Weights of a small image classifier.
Data: trained on retinal OCT scans (Kermany 2017), 49215 training examples, 110.8 epochs.
Rows from block 8 of a small image classifier, named by matrix and row number. Rows with one number belong to one neuron. Each number is 128 + 24 x the weight over its row's rms, rounded and kept within 0 to 255. All counts start at 0. Numbers have three digits each.
After each neuron's rows are labels from the 100 images, of 14848, where the neuron reaches its largest size: "strongest on" is what is common among them. Only what is clearly more common there than usual is listed. The data: retinal OCT scans (Kermany 2017). In brackets: how many of the 100.
# gate: MLP gate (model.blocks.8.mlp.gate.weight, 512x256), inputs 0-255
# fc1: MLP up (model.blocks.8.mlp.fc1.weight, 512x256), inputs 0-255
# fc2: MLP down (model.blocks.8.mlp.fc2.weight, 256x512, transposed), outputs 0-255

gate.418:129109125122081140163102146143155129135170149146153113118112146125070139115122097109100102132131120113137152141098095099141123143098106143126128133159199165136133104164140145135136134147126124147120098148090120157128129152154178091107150093101135138113128129155129111087110153106166110139155110112116177082141135129098086154148116082137157154145073143108146130165123108114164090087148131129126112129160140124137131104145127159127133093107086177093113147108147132085081109117142104121188113111117110144122122129100136108154120110112125105091148093160136121105140129107108156163143137093150110148129127175159120146086192143148097162133144079113141111134125100151153114129143089132108092161128155146138091158111138131130110121174144137099157163081126134128110124098107129
fc1.418:124130130128109147125118139116120099121174139102121136156146138101128153132157136160115131124106151162170084129129143104100109115148124133141125148086112137144162168140126132138113124140121165109123108110129097134173120110111112102121078096098092094105144086145147107167097091175140135115126158129112110160166146175144159083110152082109146106146118154151116102109155143119084134097125142135136127110095112102127124125128164104155125141079098147153156070132108162154104070143089114117133132155140151164118160116103168118101108121084106145151158149142119151127159112125130078126095122128134137131192145126111103088102125157093120128134141135146086142106087148124113145142175139144139086106149138153135129118113163177093118113084140122114185124177143163145122099134117111
fc2.418:098172110126124132156121141101103095156121098143143131096145135150098170132109131163119111112095115154108204078114126093129144139119099108148137153119180132175130117102140090083161136116139130086106166111140137115165171157101114123159164155171143135122138124105134140140124117134101181130115144118130146124151129135113206123102131105142171137136127125096123136108098080157123158092143117121168154147139130119119110131080116114085130113107090138131132118119128111149151117113169122120085127093153112150092186132126128117137097108095114113141112117123122119103106095168138157155148139160102115126130165072114138104116119124140131140081157156148098149132122131142152132139112114164129091142146142089130163153074157130124130149088125144154098146100119123100113081098102119
strongest on: finding: diabetic macular edema (51)

gate.399:134131158163150126114123167145107139121109130097125146189129142158130107143050130146136103130144172136106128136154151153101073126107095132129118133117165152121138147114142152106128097107148072101138093160140144109121140162136102152105154083106140107119156147117130122191096133153105153149121138141124134083139114148141085143084140147097129160114127071155109152146160085118130154107159106136123145115136134143154124107118118112148161146107143099137135112156110093114137153137125107124134105097158139149142162106157174113103135131119103081090145143118101165126154178120087127131141125149108093168126155110154072144108103114135116164140128118138095115080116121115111153148136111159114115113125142126123163090155128116143116132152125115087140065139110109170112122181113175
fc1.399:084123111161112113137134142156093159133103148142158191157096120143120174113128131109166157140122159120106131119070176116117134133089099162140123096110090111141119123097135112144094156119142115128131096087133163101118126141130103124117115143145093158117168134124130082162100132160101156164095141119116151144127129157145103156108139108142132135146105129145102149137115082142090166131103155114188153169162134136154130152135111136144132090145125116131181172139111110102127153137114164123111072156124144087145138086127125108110141070139137093141136133127142181078150115083086149088153090149118113106093169082131105123092149120133125135129165126101161110068146137142106088148111122121106114112139112119111154132170132138124145133131142131114152132124146132151095117133135142
fc2.399:104117146145120160131117132129158103088127133112121115093139105123149137151164161137106124132127127119172121132147141128145167154113108165148115167074090131087114103089091106126172112115147121135091121097163122149121110165161140166190160117160110130132064162137148144141132131148159099162129180156159155126086121169194135121124154141142164113158143124127123134153139135149104104180090109158125158147116102167116151129117147149163114122106104129125130115093104131113092136105108118151168152117134110137179123184115136180137088146102133085111095089150097097121116115113119127137118122115113130175116124121138128150121151124144117097129118118143100158189117137159155129092152125126154106165166145152123129134108121133140175167146135138137125103119123156119147166124105142
strongest on: finding: normal (97)

gate.215:142145163158133125139109133165118128147101125125095122145125123158108100165118110161111053140130135139149208146124120126130125141093137125117108099160131128147141125130128164128134124140142143160108114134130166143149114163160160131149137100143138073092164203130135137146108094133113142142163094099099104097150165092120123134135076127126133130112133113134163158141082111122125118131129146089129132125152135142125078150147134170108128159167162099124088118122171095125119101171127158153083123099162142102098138145155104146111155125107120162094115109108146139156114107122152119120147130163146107193124105140126150124146103101082167102141121123170125116126092106114120146113151161128129139114100123123108107134065134127156082105101094111089076131145103137152115138160121138
fc1.215:148116130121113096136111125142132098165146104106154131169112139144146111148124142108108087128174164130118129147155153141170092094129123089159109084127134153112157092165097120133107072071127154162128135104154143134144150104125116128130134079159146138137131102118116143147157090134186128148133167126100116129127171121131120162114146157104145134113196137162117126106133103160126136104086101156078104133111132123122093127159136137116159109136127109130096103136181109145124132149096143154108160136131104117104123119156125151110139146088107109133153139112147089142153149064137134157101169116174116101076123144163128112130122116116163104172118116152158108115161131124185101151138117108147133144119132134105106139090177169124138128102117131139146114063105109124141104113109089
fc2.215:153106117149139133122150130121128151100161114108090096135128149086082071162132111127097064141185103146109158142122158129149110138150090122102109132126141154083188123128099128155133129090099123090108165161148150115118139102124121163131160125127190136118125131142131157141154114145119147103132156148116116153139139088128166130167180140148116099116083139094152131150148125163143126113131137109109121135125110116111122118102130136118142199145138148143077148142175131121162108121095132106148178130137122127106140145094088130121131138145167112157099122150133116134096157118096125153133141135096116117188115103093157084121140109150088109083131141089122132139140125130118134123111098116096146097144167135115107084156154145111103106175131149122097181133138101137122104111139170
strongest on: finding: drusen (97)

gate.198:162124148138195101146124123079140104112104130132112150162111136109113105113111161121159079111133130116127130139111150096139139087126131138171107127135128164116129171094124150138091131140116139130150119120114180113092147149116085147059178130119128140110104097116147150076132143116154151127148136072142127113127149124163106126113096139140134117114164145152138192150141110156131093126161130098145114143082129111131113122113155104138146135156113125106080153090156108157115152141116126125144134088139185154104120160100131136121115086116164170119144136144133141169142103113158193106148156073121136118131129145137113129113153144098130126132116191161106072125095130113157148122134100124080134169141136104138127158107103145087144118168172108108126123117145110128152124110144115
fc1.198:119137125115088128172130083110154112109132111178126135123147099124106135137095134112114148132151106121123139108130171122139120131146130112131129209101107099122105127146157086139107118128160108161111122149114112154087145131138154116137137146163125128123094124158115151143102161133147142147147142169090110110151152120126147098112074086122164157123135161116121126091128135119136100162105083137156091155094079177158085136144113094123170137128128128157145157120144113157151122182142146131089117150113109112101130090116124116146104146121153118141096089152117109141136098124130092145104150152135102108096176111145125089105088121116147122129121117081159149107116118174075130118121102128146120089109097079151111133113095106177142150124169107106152126115094171098099145085122161
fc2.198:142117140123124178128137160117119132137129093076094170083168139098115127132122164112149120140130099139156092113086100134141144136118126178119161122128126108125127152163116132125103112122120092156132163088112097084120125133155110120117097128099131096127088146132142107103149117149130100129178180123119138141099106149146101106155139147098150133128160117140149101140130153155116150109129152105125159105124104124160168114141129173144147150127115166114126153102102119107127141134148095109160151128104108126142079165154110175151160116137115100139131149156100074133113138077121104139096185105138151177121110146152114171175085131144150160116114119117161099105145065125158138146122130154138082136095105140089101130133104174144101152153094126141122162148093137103094100132137154
strongest on: finding: drusen (57)

gate.307:101150120107172125173162117119109146129117120146162134109113115125143138138132109109138112096124132131158169083133129139185142119160126094143135126111147120113216135140095110092130122134114140176151117141131141117076134124140161142107194112126143110142110094186084146111140124102136141132101173118139134139135088112146123156121071085158104144081118100104151112126122119131156111120130142108125089123141087163128088127179115155130134082153103131118120126150098120132146156137116100147108119110125161101127086128127118098087126098132114146094173143138128139099149097162122125141110148127133153089091132130116109133152144145119128184220124141129112126114117166120080122121104110097138127069114111109174144138141115103133142152143102089116136118107161131108116124141128114
fc1.307:091127135122197146092123146159128144120119137075160109101148136163107114124133147162158133137136144126163160140109096125133101143126109123136164102144162104147119128139104083171130142120152127084087085130161117154149128123131109121173150127099139082171148147069139144153145101153092110119108196165065128107113084138096119144109162149117153153127140134158108124154125169146133143110098108104086133111154109135114115135099098110136169143165130151154123146124110091168157140140113145126105105100125151122125146090141130156121142135130122104131116124130125167117161101105134138108190112103132110127147089154144120139110073141100120130124120170112166136143096141108104121127092155118115123086115137118164165144106120087125132160098142091116174114101094127121155147115109147
fc2.307:150118134136125149152095118107107104111143156155097097132111112131134088128112095167127135123096136094133122105103137157104100138145120147157131108155160125178153132149094159131104120103157073143117117115104102093134117119099132117111109110139114137173133127119125126159132122171124130155123120093148143071176141150130097122150096139120114099161143125145134110116132132080129120081145188097138086130140110098148104148153099128142157113112139101122139107179119093132102103117123153099106159154140108156174162157112115149101119134116138166080100137126125103128096071167140149108101139132138129170128154079143112110164140142080148131063133101156129156102113178145115132122129104162140147117099174110117152156136140085144091133076117105101153127122115147093092136140096133
strongest on: finding: diabetic macular edema (97)

gate.454:139130086090121167113156126139131131139103154195165143122131104107106141152110183169125117107139104090142084137118130134133132079129133130176138104141134126107139120119118108114098132138168128134140158136102084093099113133079114081182158162134135121154106122087126134116136124103111124105099100182126114134087121075137119092083122111146140138136106133107124138132095161149143145126105141117137118144144156136143120099143126142168136116115126106095105081156134103120161162132139139141149121130125132167170101060118104115158101091148093086123125125103173137118141174164126126149154115122130163132158141105114093140110137157116101153147116108123137100100117123159120146163177151121127139120135135172202127068161105104157138108107132122131139082130127129116110150132123162
fc1.454:153106148089075122159104118158121104142126091128130156121117149112097163103134074094130162130157160123125117105123112148127093106143099097174079104173172139150097082134140145157116110121132114136136104135120128147124163093108128147106126145143141161135140143100163128076110169083126138145141176123148133099167159113180114156118109073162122129154132169134127107189148091134103116134135108102116095149118093092131150104097126175119116115108154149108169112142112160091110143192119138161128139145134115108138120091112087150134143124121168147153146167119140114101115150122112145123094108116133104102155135083120122154106141174118122149162116128124112104114135168148148092151108121100126165126122131093138108105148098118129103117154146147149174131108118121113169134124120143
fc2.454:139121138141141178079156111132138132120115098106120141104132108125109177134102114100131134103114127133144112164097144115114119115131129182079177125124140139135134173139122137132115103126114094165139145118134097124105094118158090152152127127148117088169065135078114111056151095130148093128141164176116149153156105127140132104129134133128122153093164087155138162150131136127161097166135159134119133099148121130117096140119129154155131125148145126122158128143122102122153086110142136153129133121118135138108125180153123166090173137068118118134150125168099126122105122130082089154110160161150108171131109146158124107155110122148154166104148143117169087147139091121121116113119146149159155167090099141062125109164103126105126143128124149127110169133140106163125085121126161
strongest on: finding: normal (84)

gate.224:129151140184134121118138116133145114115102101105131109140122144153081161090142145061102122144101102101122109133139150115083098115120152143123130145136125097156153129134132098096096135147118118132120115104135116137151144109085136113120087107113119131108130082101117160160137174134091132139162142145137151137082129085123139119119102113132148107106139140140113150076135152144108082111089134168125161141157188128118144172119102123129130117097154136124116158170142150142125116136139151095131116117143092196136133118099168167172139125136106089178169139139145088162126100098109148116153114102162100148101115102122128139106138158162110143152111107102111137109131082118186131100140141136130114071117128174112093140121158167106125106155131145153089154152129140116126146108189127
fc1.224:080160149081102134161149139130162143139133141115184078100108111112140122132128131116169134105129110139144126148166104105151166115142130088124175145120152118102152144110094142078146158166150155098120130122088149102123135143141147090129145145108127156131114148139152115112109137131109108148120139137112117166112104087118157136122063132107129110145146103123116167147124162109140127141107132135117117068160096200145109112117132120129102101165150126154101135135125095138144090129133114144166137094121164125155150134147125146155076096117074115120117116131137134107096143128128074166101158125131153133115125135133137154131085091176124102152144109127127131130096175189127112092141079136128093128126126143136131161182144104129130142196104139108093121120103111117101142117113092
fc2.224:129094090114177137151145153112129139113136122168138135174139145142136156143110123129119133096147112131118168195146147108117065087140095127118114117121116146102170135116099158165158122124125143126112119144114106111130102112102125140114102065140121187102102108114177099131106162102083164101108118159099111134108120124092100113134128149141134136103123159133146100163149068136130173128108126149113135117090149109095141122062145057105145144160153113110102160144135119126179141168105136099133106111129081095094162121157150077084113098125158135124120165150135106129115132150124125130144113103108102093131103161123141125122133135104105158140105185135113130157121196154108141124129087132122119147122112102131124125112121103112148103124151141105147149119125101115125110116128117
strongest on: finding: choroidal neovascularization (77)

gate.205:153112082082084120148154126156108144118141142117168129092144106119177091115114165093141153113150115168083101110188144130176099113139138114158104122114127135111148131133104134120150093135108096134104109107158157124127134101120106141103117123141118142119127079123122165080105147110175160134104151126162125144135140100139095161142140130138109144130134140060127121092151106137139123168169137133089150181142142122129126132113113117120111131076135151095132141123108087121169143113131063116145127099143086141120112133136119137123097132143155084106157131138126131134139172147110100125129121101132105088132173142113111107137140159144137149093122124153155116100163168130137158174134084106084120115155134154138112135165109085148175134168149116180124131115141115110117102107178103
fc1.205:102142132164137125117124132115140127117125113100112105099158158146100157136162120109114141103117117086133095131124125091093117175059154154083120164104112102171083135144161104125111132141118155095113125105129108169125110093128132126134099155164126116112136138153139148163125163117125157131167155155087125104118099143082168093089107120071158080152142126153131156125140133128148147133117096169101077142130135118137146134128086098137138175143133151163116136094163117142133090101131122138130089115127124150142123116127173126145169147095139110157110128165169108124139102142121138175148118142163161121143123095139167109115105121146141092123125114131093135114084093168119142101088142096119111173118148125093101140094146107165146109174152126134114140173116134133131185126109136
fc2.205:092124107136146123135086102121120142135133113135115090104120132127117114109100157121099103137119148173088125127126103114162110148118095131169110186150127165120095167179087151124070120133164136143134127151142097132108115105100129129115146137151127111140147134120097093161131120150087108138084139088142135099168123095074153126124150122143155151163174139111077104145154106114174112139137146084117120135132102103140135167126174128188133156143133085114137115093109153116103116126140136122117156134084110139129084100125097120117069133086147155123107107150133097090140138156108095170119124127174138106156119114151108108134137096148152130108115130115158163104131083160135115181137112127166133122104169145138150103113144092128116121147136117101146165161157166145131118093130153
strongest on: finding: diabetic macular edema (61)

gate.293:148111147140072156163089138114159111141162132131145078096156093157136158145114146109099108129140128128098096128134133131109113108141114119150150177123107126118104135182156090112123100152118130150108164130125121109135168101125129105102130123124085118128110103105119121177117140134194136115113153151126163138125098132165108127139147147100157095168150150109192112157141143184091137148126106154104134118103138154132103133142125106140128143116095109143109091090175084128176133135122110124144137133119087136102127124117149135117107128126133041125129102166108130139182142124076129130110109105116128116120184169131139109101116111143141116118127134153149127135132088154123153194176119130121105113121126130139134123090120066126157117159154129118119144117120165097113125096136084
fc1.293:142111110139138126145131112117133076083123113141147133182152104160143103116133162086116134164127120160150127099162129142087075122168142128142122111142129102094123080106110130169084131114159123139106154141106148174119134183122154112175154089125130099164170139116141083176163155083145160126126123183110151118111145109148110137129118120119132107166117125103132124122109104137108138114115155093161119106150136130141137138112150135130125126138160073098119117120119085095124132086106111084132112149139138128111106140115081137139107141142146100100098117129098149115179117134084136097143131127144117161097134149110135137157120158128150097127120129064156147143162082086160184139151142172143101138127137115160161093146078144126135134081127140132131111113125124143117112161163135
fc2.293:123155168136097086148161145119147125119116145153126134173115158150166138121135154130141152167114150148155135128075118166081145109148139155132110124091125136110149077114150093107122131151110112085130124102141161104150126178135138158125132168109125103159149135130133162119118137136194116110119122151081115133094132142137113156095114112094104100134081140128143155097110154105106115096153132148139088138119125136141107136107089117079117111152097147101135158129136136197156116161127153120134134121156164125156151155091123146139122146163104129129139134117157154100126147149086142135138115164083131143094124120110127132115131084159067118110168077131119111113153134118074139127155142140099113138088124139164086156133138135107131123109149107168094149082130162137115110142147189
strongest on: finding: normal (83)

gate.211:126150102127145167123147099106125128147095147135117131109126100110144106120137166148124114106110155148152129144137122136098142126129114131140099149110112098140068157114164088135121132146113125151108129152106100138113170123128102080117141133164098120114111113113108164116126106182154076142117139134118148156139097121113172141130177116102157114112112134113157210128127106144105120117105099157170125161150117178145101164148151124133136143108130078137116175127142106126113112149191121122126152114119134100122134122146146130150094126117114093074157108148138116083132127097118125167166076120120071117154088170140106113125128085097119155105110131152126121100125160114083145192128134080158091127150167163172128110112096089138136113109137106123127113117109152112141144100117109
fc1.211:126137118126087118166104171155124103144119109142137147088088162149086154130114122141090105095145177112136131147117166143140079132140137132115122103141123144150142145109127154102148129150123152151141099177106151118139144154148078134100159120154145113142164120162128116122100155144173136158100140082098114121154109119126131150151129080123149118082107143160120104159117080109092128101092126168129142108111138086166131114116160149125121123125135139107141089146161088119167058147129156141173120139134142122113130122135135184100138154091149150079170080118142110113155125100109095086119102149118123105150159086115122132126156102083116126135161138131123112112108175159109115110107097158129140119122112098116119114131140082101128135184147157104126130136141124152164111122153163
fc2.211:163119099161154166130154137132098104122165084093144157127109104131166190136095111125160113126158106165189111096139120127150125149154152097093149146140149129125165143079136157123121123143109137145130135098133102149093147138148126150166163129091120099118093146087104075108119099116142075132145155118139111140133096132118131118165147128152101117102172117109152108117136105133173143139116073118122151111150112088100149154100102124146111138099111112116158164090180132108121135154140107133132132100139138171107123115133092163138137148082161106142118134158098084128110138100166127119163107094149168131107117148159134067167092125108165127135115159110132109175165106155133102147098125146131140142119121132107163142153132137102117138146135127111130088148152127113102125092107124
strongest on: finding: normal (99)

gate.403:147159127143120133159135062138109138144103093124124102143145126171147107118120143116148133143154151128116140131143113127120095108172149142197121117152091075172131128142124127174094101131143127146096108117127108113128153130102137154131135068160167107074170119109145125168132111112177132129121164158151154154122135145123148112110125116135100163141143114096127154113161156147141118157148108076103117174144153113125124126145139134104138107094172115148131090124139087139130111166148108152087137097150137104147103112143101123142092087135143092119136123091147089173141144106104162131110105118150089174115120131152091164154111099096092131096131123142107083145121102088119139143130135143137101123125133149172113105153149144103123129100092108119133099143130120181130067167126113
fc1.403:134089125094139104131099153144079135148099117173131077116097127114139124094171121117134137141143131139068129108138121124198122125127124121116122095112134144093145103112099112116151084077094067133114143108150153142126156076115120131125083126148155138168138102094139159123159110115146121108125139130162144153095109138097142157106120125175126125103148100089125126124112153146120139201120140146115169166123140105142121148151096104167138097138099154130172125123136148149123134106122153130167136129118108072130160139129142157128162127151100090134140124144148099112118152124126141122137114105169139113123099145135138119117146157151160140114143129171142122139180145127159109101115125102164156108163133127124117173103128136137139177136093146183105101081166160080135127099153145
fc2.403:158164120130134099148143111114125117106104111095140124106131124102123133099127121114158181183096137095141132087101114072072128127109125141136163130104147173157129097081182103164111159161107080140149153126133162111161159169123103116149142129105140120150119125126109149142138171116130089113130172162154169142115156163138119145136143153105143161127090115155120076102119113131155146126137144115110106147129085087126135139101122134126160087128117133131166124087145125169063164130135106090124095127143160128166093123133107166138126106122134142134122125136099163132156090150107094129101153100072145128103173135145094103140121140148105098110121134098110125139139127100140122106094140159115151173130112131118162146129127125113105162132102138173154132101090106115126124157154110
strongest on: finding: choroidal neovascularization (87)

gate.78:150119106073105147128150139121139170165145129210166123151107085147129129119116147125078145147110099132159158134119085126149142098144146114152171131135092118119147141125149077120139143140148129146093170155108093084131102153161140121136151150116123132122089113119079117135165150128121136030149097149110158154124133076107128115160106126148121098159130126129168155141126162135155102127135151115139106136141128118150116135168111145101154125130091153081118143128140146145131137105118123115108142110137118136137142138111115070168089130153125131115125117121154118119139057146127160134147171074132143142146095150101126114137161122154108109141138085122144103133101108130082143111157134131142117167139144115175123145142131137108108136092097128134124160107164115100135127150088088
fc1.78:147112137140170112139093130136103129137074138124110129143116138139129119126113126113140181137178147122094171067167112116135126131151106142141088116136141132156104079116113127143165117130146097122154154094095142186118184171153138133136106091140097161143148163101153110111121110089081137131159115089112115132134128127144091183135095120162146152090076139087125098153136097120128145123126136090152094157138105163132171143121093101135137108159166110097134167092158147124128120150131173149098116115105131094128159107125103127150129112145169128131101133161150116125109132165131155122126128133135075121118139104115106095118146115075124144124147164139173146127132168122134113112084096095102148144124119113151137149153123147138145124131159071089105130101143152133103150155131144
fc2.78:139114153138183140110142123131143146154085101087150140116132118109079145110137133093120112111102122130127129149100108133135091104123105117133175135153146158140121178095101135116113118137123111116139155129134092155098150114111109126134082125148120103145097112150136092113130107112115128125153142116136108143107067104148116111121120099129102164099184098156094110113137141105139115169141151114100146096119075111152160117142146159164150104171156109092167105130120141104104092131163142140132088130103117100149067115132140161094153150112140142142160158171109117105132130116123099154122116111187115161141123113183150089151071108126174181120106179117138099142104089126158079127139135141154118104109091157099106126139121134127116130149110101112166140142104116148104107123128164
strongest on: finding: normal (93)

gate.509:143126166206119130097146170141139115127162131159136140081101124107147127085149110130099120114156149142151154160128146123145083110108087113113144138106166136135106148151113108118131107161145131113154122122113103114183123104106140114148119121127160135113120134158149143139141136113141115122137112069128078172124164075101140095117152118113134094133181127164106168154111110138105123126133157136127093105145076156086110094160105126094121113127105137167129131126159141170122133170106163151131113132145112137174107125128163166127127134136105130133149156113132105106122106112191133167087170122138133157116137108119086124159123097128126118148122102145089104126124133130161141128108095099171125110088146117114187098161155165157109094098124075124122161142134118147153105111135143
fc1.509:111130098118098139149152151156108147091114141149143129138138147150109122200100109163153124172113120148145125086100083093113138122129147117148111129155088106154121104115142117108172178128136167107129076142142089131118080132089160109137141164173149133113116098117170138145099169111125100084130095131132104143145131103110156131145131149103154169127094129164114158155128109051151122097127127116128117127123139105119163144148127116134118160139155138151135114165126141106112114114138152128101104125114125119141109103136131098125135136122094114138148164072144155108115128125140139152147186148133110153096168107143117156117131146075111159152134117095074115139149155150106102143136149103138118100118120120122120135120191100126075149134130125102100149154145201168126096137139116
fc2.509:123107192133123137174128156136118109104120178150132104123094130143149107129079157167139114118128106157118157113157105172144166120168171149081106146145122120148176140128115192139134137145146100122127110106079147146110106114108105147138137131104134133094162098078146142140106128102175124137136128128159080060152119136104101151104133160108126087132094121095127138133127151138152123069130172138117118101123139092134118154126095111105128098142127154174145167169157111101144120144129135079118121110134103102127155132109107115160139135093079165150128125144204126090136078167126108119125136148102127137132131134122126087087145109106112112135137078148156112131135155162129126144123132140152107141111130117154151144138114164146125105082128117116117149119141129127122116120081130
strongest on: finding: drusen (30)