A small image classifier, trained from scratch: nadamw at rate 0.0013, 21300 steps.
Rows from block 5 of a small image classifier, named by matrix and row number. Rows with one number belong to one neuron. Each number is 128 + 32 x the weight over its row's rms, rounded and kept within 0 to 255. All counts start at 0. Numbers have three digits each.
After each neuron's rows are labels from the 100 images, of 14848, where the neuron reaches its largest size: "responds to" is what is common among them; "colour at peak" is the nearest of a few named colours to the mean colour under the peak. Only what is clearly more common there than usual is listed. The data: retinal OCT scans (Kermany 2017). In brackets: how many of the 100, against the usual share in percent.
# gate: MLP gate (model.blocks.5.mlp.gate.weight, 256x128), inputs 0-127
# fc1: MLP up (model.blocks.5.mlp.fc1.weight, 256x128), inputs 0-127
# fc2: MLP down (model.blocks.5.mlp.fc2.weight, 128x256, transposed), outputs 0-127

gate.188:139101152109144149090147122173110127155185103110092112143081106158152086084159124175095175158122159123157109154127140189129099053111117098138070174177097095085140134152163156114057074150176153163126155133141112135144161133102116109120207095073114112133104101077130190134126138132171088119161179097088064161170089144103155064089185123126145129133129122157153099132122194128145094104109
fc1.188:112197135124060058125123097135104106151101122144102069135132151144124060133132101169128177172119176163140137126118190147113122169121148105072081149140066104095156147096171124072132114117152119145097109056164189135143170176145140150119188143112148092090113078137154177133109125058127071149182107133089117151137128169110133124053125137133149164098117146122107145139124143172083059118140
fc2.188:139119158176170148124150105104071107103160154157120105125078128074156076096168144188182141135071107125149070122154167113107134141147047232150133099118126138169168106165167161091111099148105103112145117167146133083130144154155131070136158088174116165160130168104090152148168160122163089162099195160100100106123189107118085083153111142154118120082087127124122188123099128095127146130122
responds to: finding: normal (79 vs 51.6)
colour at peak: grey (57 vs 24.9)

gate.85:121110141131138176147138141154081118131134049136082078145140126149088136134132122149199090110131141133067148164200176170141104136132137136141116096171095082137068173141126118152102127093105128111133122190124073097156132147112070175157139102155092097136128086074117127104134100147121096112168134080179145116097169140140104106091126187115136147100220107202149209190119103115100142121111
fc1.85:185091136127136156109127124130157120131116113123138157158126131148104139132135141131123098064095193104094118143179166117156179117177113128108087124137087132120078074130194155103123151102136107129189140116231164051099095113136117148101109095096162094103132156146164105113128139102118064132107107105108110173109151083182051099105120163172124135142177178096162169154133041192143136149132
fc2.85:148118136161129151109073077091194102107150103115087145141134167116134147159083098112090106104169185083134111148120170089141109189161156131117132156082118103152112117129152125128112136125102094114146078178092108112090107181126127119149164165155116184103174136188116117073129122090139057097166088082144148110074077135132094094179142123158108138124178143116202178191121117139176138058081
responds to: finding: diabetic macular edema (29 vs 11.7)
colour at peak: grey (57 vs 24.9)

gate.51:051154124160118175125115127137087137077107110141163115122078117121125139134093122171118087140123184115095153104129170189144112169185172081182162124181175112113153162056146116143160116079121135140174094083095117121051159051104167169155106113134121128086096152179095164110159097130136149144144068147140111113126118195132118063148050132145150155150136153096160124140093134162145114121151
fc1.51:137145166109156083162147144122101153174130136172124066112144123145123106151101066091137147156136156112078080045125102147109139087113242152072152140141133106112074134133122080169195090100165087132111149160128111104103083129132119152168147125144131124119165151142169104138180040107097152092100121150128231097122122113159165134125102125178087130144160113103113137157165130124145144080125
fc2.51:106114093151153153132143101076153147123152151106158155104162137190112138157119156150065107178124064164135061106159181122130227167154097111133124117120165187192141123144110108135150116125140109098139129084094125156156163154111128111119068081125134139198126113120176111095162133134067104094137106114171167144214130154104079135147133070107146123140122107114155094174129117081066127168076
responds to: finding: choroidal neovascularization (73 vs 29.3)
colour at peak: grey (51 vs 24.9)

gate.0:106071156156082137045137175076110141162148102218167128136139106116153103074174109163123135153138093139116051092133115166078112125139106124096162170168193142117086132184124136113195070097134146071104141108105110106171154134133101110098177125150164169114077103154137105159137148103115147136134149128145168138102110165103162099116126099137110089103095138207118110165125106070075133164128
fc1.0:161143170178108121139073215170144165096082137163153143130145144137138110120128199114129019114083203140165086130066097143058151086104122124156128178109131120142163138129099194091112222139155167114119144122113171156107113096145161098121160126112118128050138093127141138142122137103117155110120099135131080120131100079132140078066138144143146098106137163137104143138104108119092136119096
fc2.0:165164170035131080109134127144123156152141164112101163122165173094150146155126063161126183139173134134145110131141158129210106100149139165154163156093111115157110056131148150102058127097111134112204190080128170096114103162092132157147088160095125142157112104138148125077100123123151115096143118112074108117126161128131136079147054113158126186142069117083069118142165070129143140128113
responds to: finding: diabetic macular edema (46 vs 11.7)
colour at peak: grey (64 vs 24.9)

gate.30:110144139157165158060112188163079125118118136077122155123122178130086105139122094111152126101143148155109105129172175126104133145140161132112141136102165150122116147065072052072148123153107115122114137123122140104131091089060156138156134089170163191075093137156136108147093160136123101073111131087153138209145158145077117123130080133158113079083155143200205106133099095180151180159103
fc1.30:130169098080101110127118123084122118084113155115204161171123139070170132106174140107144174132162186158151135094131121060156127129122148165078080052120123096075087140141138080185158098120142100109100082099135140097119117119091165148128112083115182056145135132137149095086121159155183096142103211136149197145165129085159133092096132111116129132168184103129160114195118134135126122147126
fc2.30:064135164166128137112161101149171080122069097098129110134205115162130149149147118136116129150186183132115179154163113160134158106132179118156181119178136132151052118156116091082179134142151133167126119138128135136101137195156095121184135137113185119113115114120137192117127090153144186116128148071107163048114074102166168194188143136102163151109152173124155116143124119108110150081088
responds to: finding: choroidal neovascularization (66 vs 29.3)
colour at peak: grey (65 vs 24.9)

gate.37:112095113125118146110112179095145128177054076158112091159101091176063143058153141150156125169127125144161103096150211081117141103102119129108125166158164141167134134141147128092127067144184119121096083105107137084150121112113132106130115130185138194087128126165187096125124127083146090136126148130174173148071157121100072107234114133164134153104159126111162141190119156107100121125120
fc1.37:116152115179122101140110107175135168146076124079117166108083148122124144079106097144222093144131154158127087171173115142126161127151106123143156153085181093168165127141165142108117197161010182109135135097096148148135086161138137077096171120153119119141137130113143149144068148089131076173146132112140117154093107137141113136102137131118072131125093120115082039165119129196087120101111
fc2.37:131105180102143089177115144147146091130151124092166132167130140069120133176071083129120101058125100104130071125119158080131164165126117170105104079117129096162083112092113104130157102133184151149175088120102191095118164174114153153092164141151090125135120187085089117071061053111107179083088161141162134088165156120149106077103107178099100133126154148087131130127115069124107152161116
responds to: finding: diabetic macular edema (30 vs 11.7)
colour at peak: grey (62 vs 24.9)

gate.233:154111085123131144116098118110092097128120073125093066132155100177135102122084096138132096189144098112154149083113150117144124143135173147130167112116134146155109121145163116144069163137071100123153228101117181149154137108122133133139035168073152165128178110116111146200175061157120093125088168135127118116153169107124065133167127189114066127152139095128150107107151159142103108108208
fc1.233:092063108174160122117062110166155110143124144164133115129165109176119148144093202132093083157174165124130137146090106083116136131127096140122195124142113101143201094157167148183170116086116132179134175130085151155162144092149119159098141104125162195103103160119116107126096131141155133086063154113113087123048093136126075126099080135089146078053142082168160127117135128170151097120150
fc2.233:154078049155159115164117120100130154161146124153192119147154169191116127090114136129085134163169166120151056143145125121123113102124129112127151149133136086131114132168114056137141220173149101105145115161126130081158139090116150116126100092152112115127126113086112086116119114152070154116129084158144126108157139130191103116117085040077140168088223104155146189147117119135111186140183
responds to: finding: diabetic macular edema (48 vs 11.7)
colour at peak: grey (59 vs 24.9)

gate.83:129045127151108129120121104143134105117161134085099181133067148174068108089092137140115117189133160152139154114115131149089086129197121132113127144141097126197113111136074154114122206166128162106114113159145095092144111158124125105147167116128125136079084069065108125171081084122156137115125079091137153156134104155200151090153095108120133110113141121174150146070103124192141206196145
fc1.83:141093081114152159136093121078138156137185114120181093160110133187098134091197107191093123157139153176129145141179189169082122094106122124152117166149086115123067156132097173090134113153155138079126081130125048090136106151117118117084125074101105135084069118109159130145116094169154141144118081099141194144087193105188129108129141111127154121109164113102137169157125142101119153211126
fc2.83:169123161106155119144175130184113186081079127102132144188149100134049107170098063097157100140130198071147122117135157061156121164122186053096136142096140166172112144113127111169135107096090131165140187084132160148159071129109119127147152113117088131102136146135155090108128117117170136184168174121148148088101167086107145099099128178161129142108153167154137089129128050125155137105095
responds to: finding: normal (84 vs 51.6)
colour at peak: grey (77 vs 24.9)

gate.143:106112127116068114116171147148162146171107161111175164109098148133119133168100158147158158118144088157142151129137088181105103137173092076118131153163058140131180136130140130103103139164113147088144122114149096080147149061100160153165137202181111087157092116063098138127078207078105102129191075133161117095114087166117092127108137077112105131200090135094170103121079120109169163132108
fc1.143:066063119104088132126095122162178151093173114152113121168117131159184132160147097154122103183104159135110139120126109176143078133128136104132054151211109125091158121144151144140134175070131140204155184140090126126104141080136092115079107177054152119170136133163169187154118104148120104142104089122116095136065101181123114163092126100089168094127099158124204091104125113111138105105117
fc2.143:143160152124097142074221133115112153079113099098074107108069139075137112126204085125181150126171096077158149095097164111138088131128127102143153102105146143096153094083192191103130182186077118128141141120105144109085111103180100126130163170129133143111172149137084122084157103127135078115178135078064123101090136119129131171124142201133120126154139157144113155074161092111171134122110
responds to: finding: choroidal neovascularization (60 vs 29.3)
colour at peak: grey (61 vs 24.9)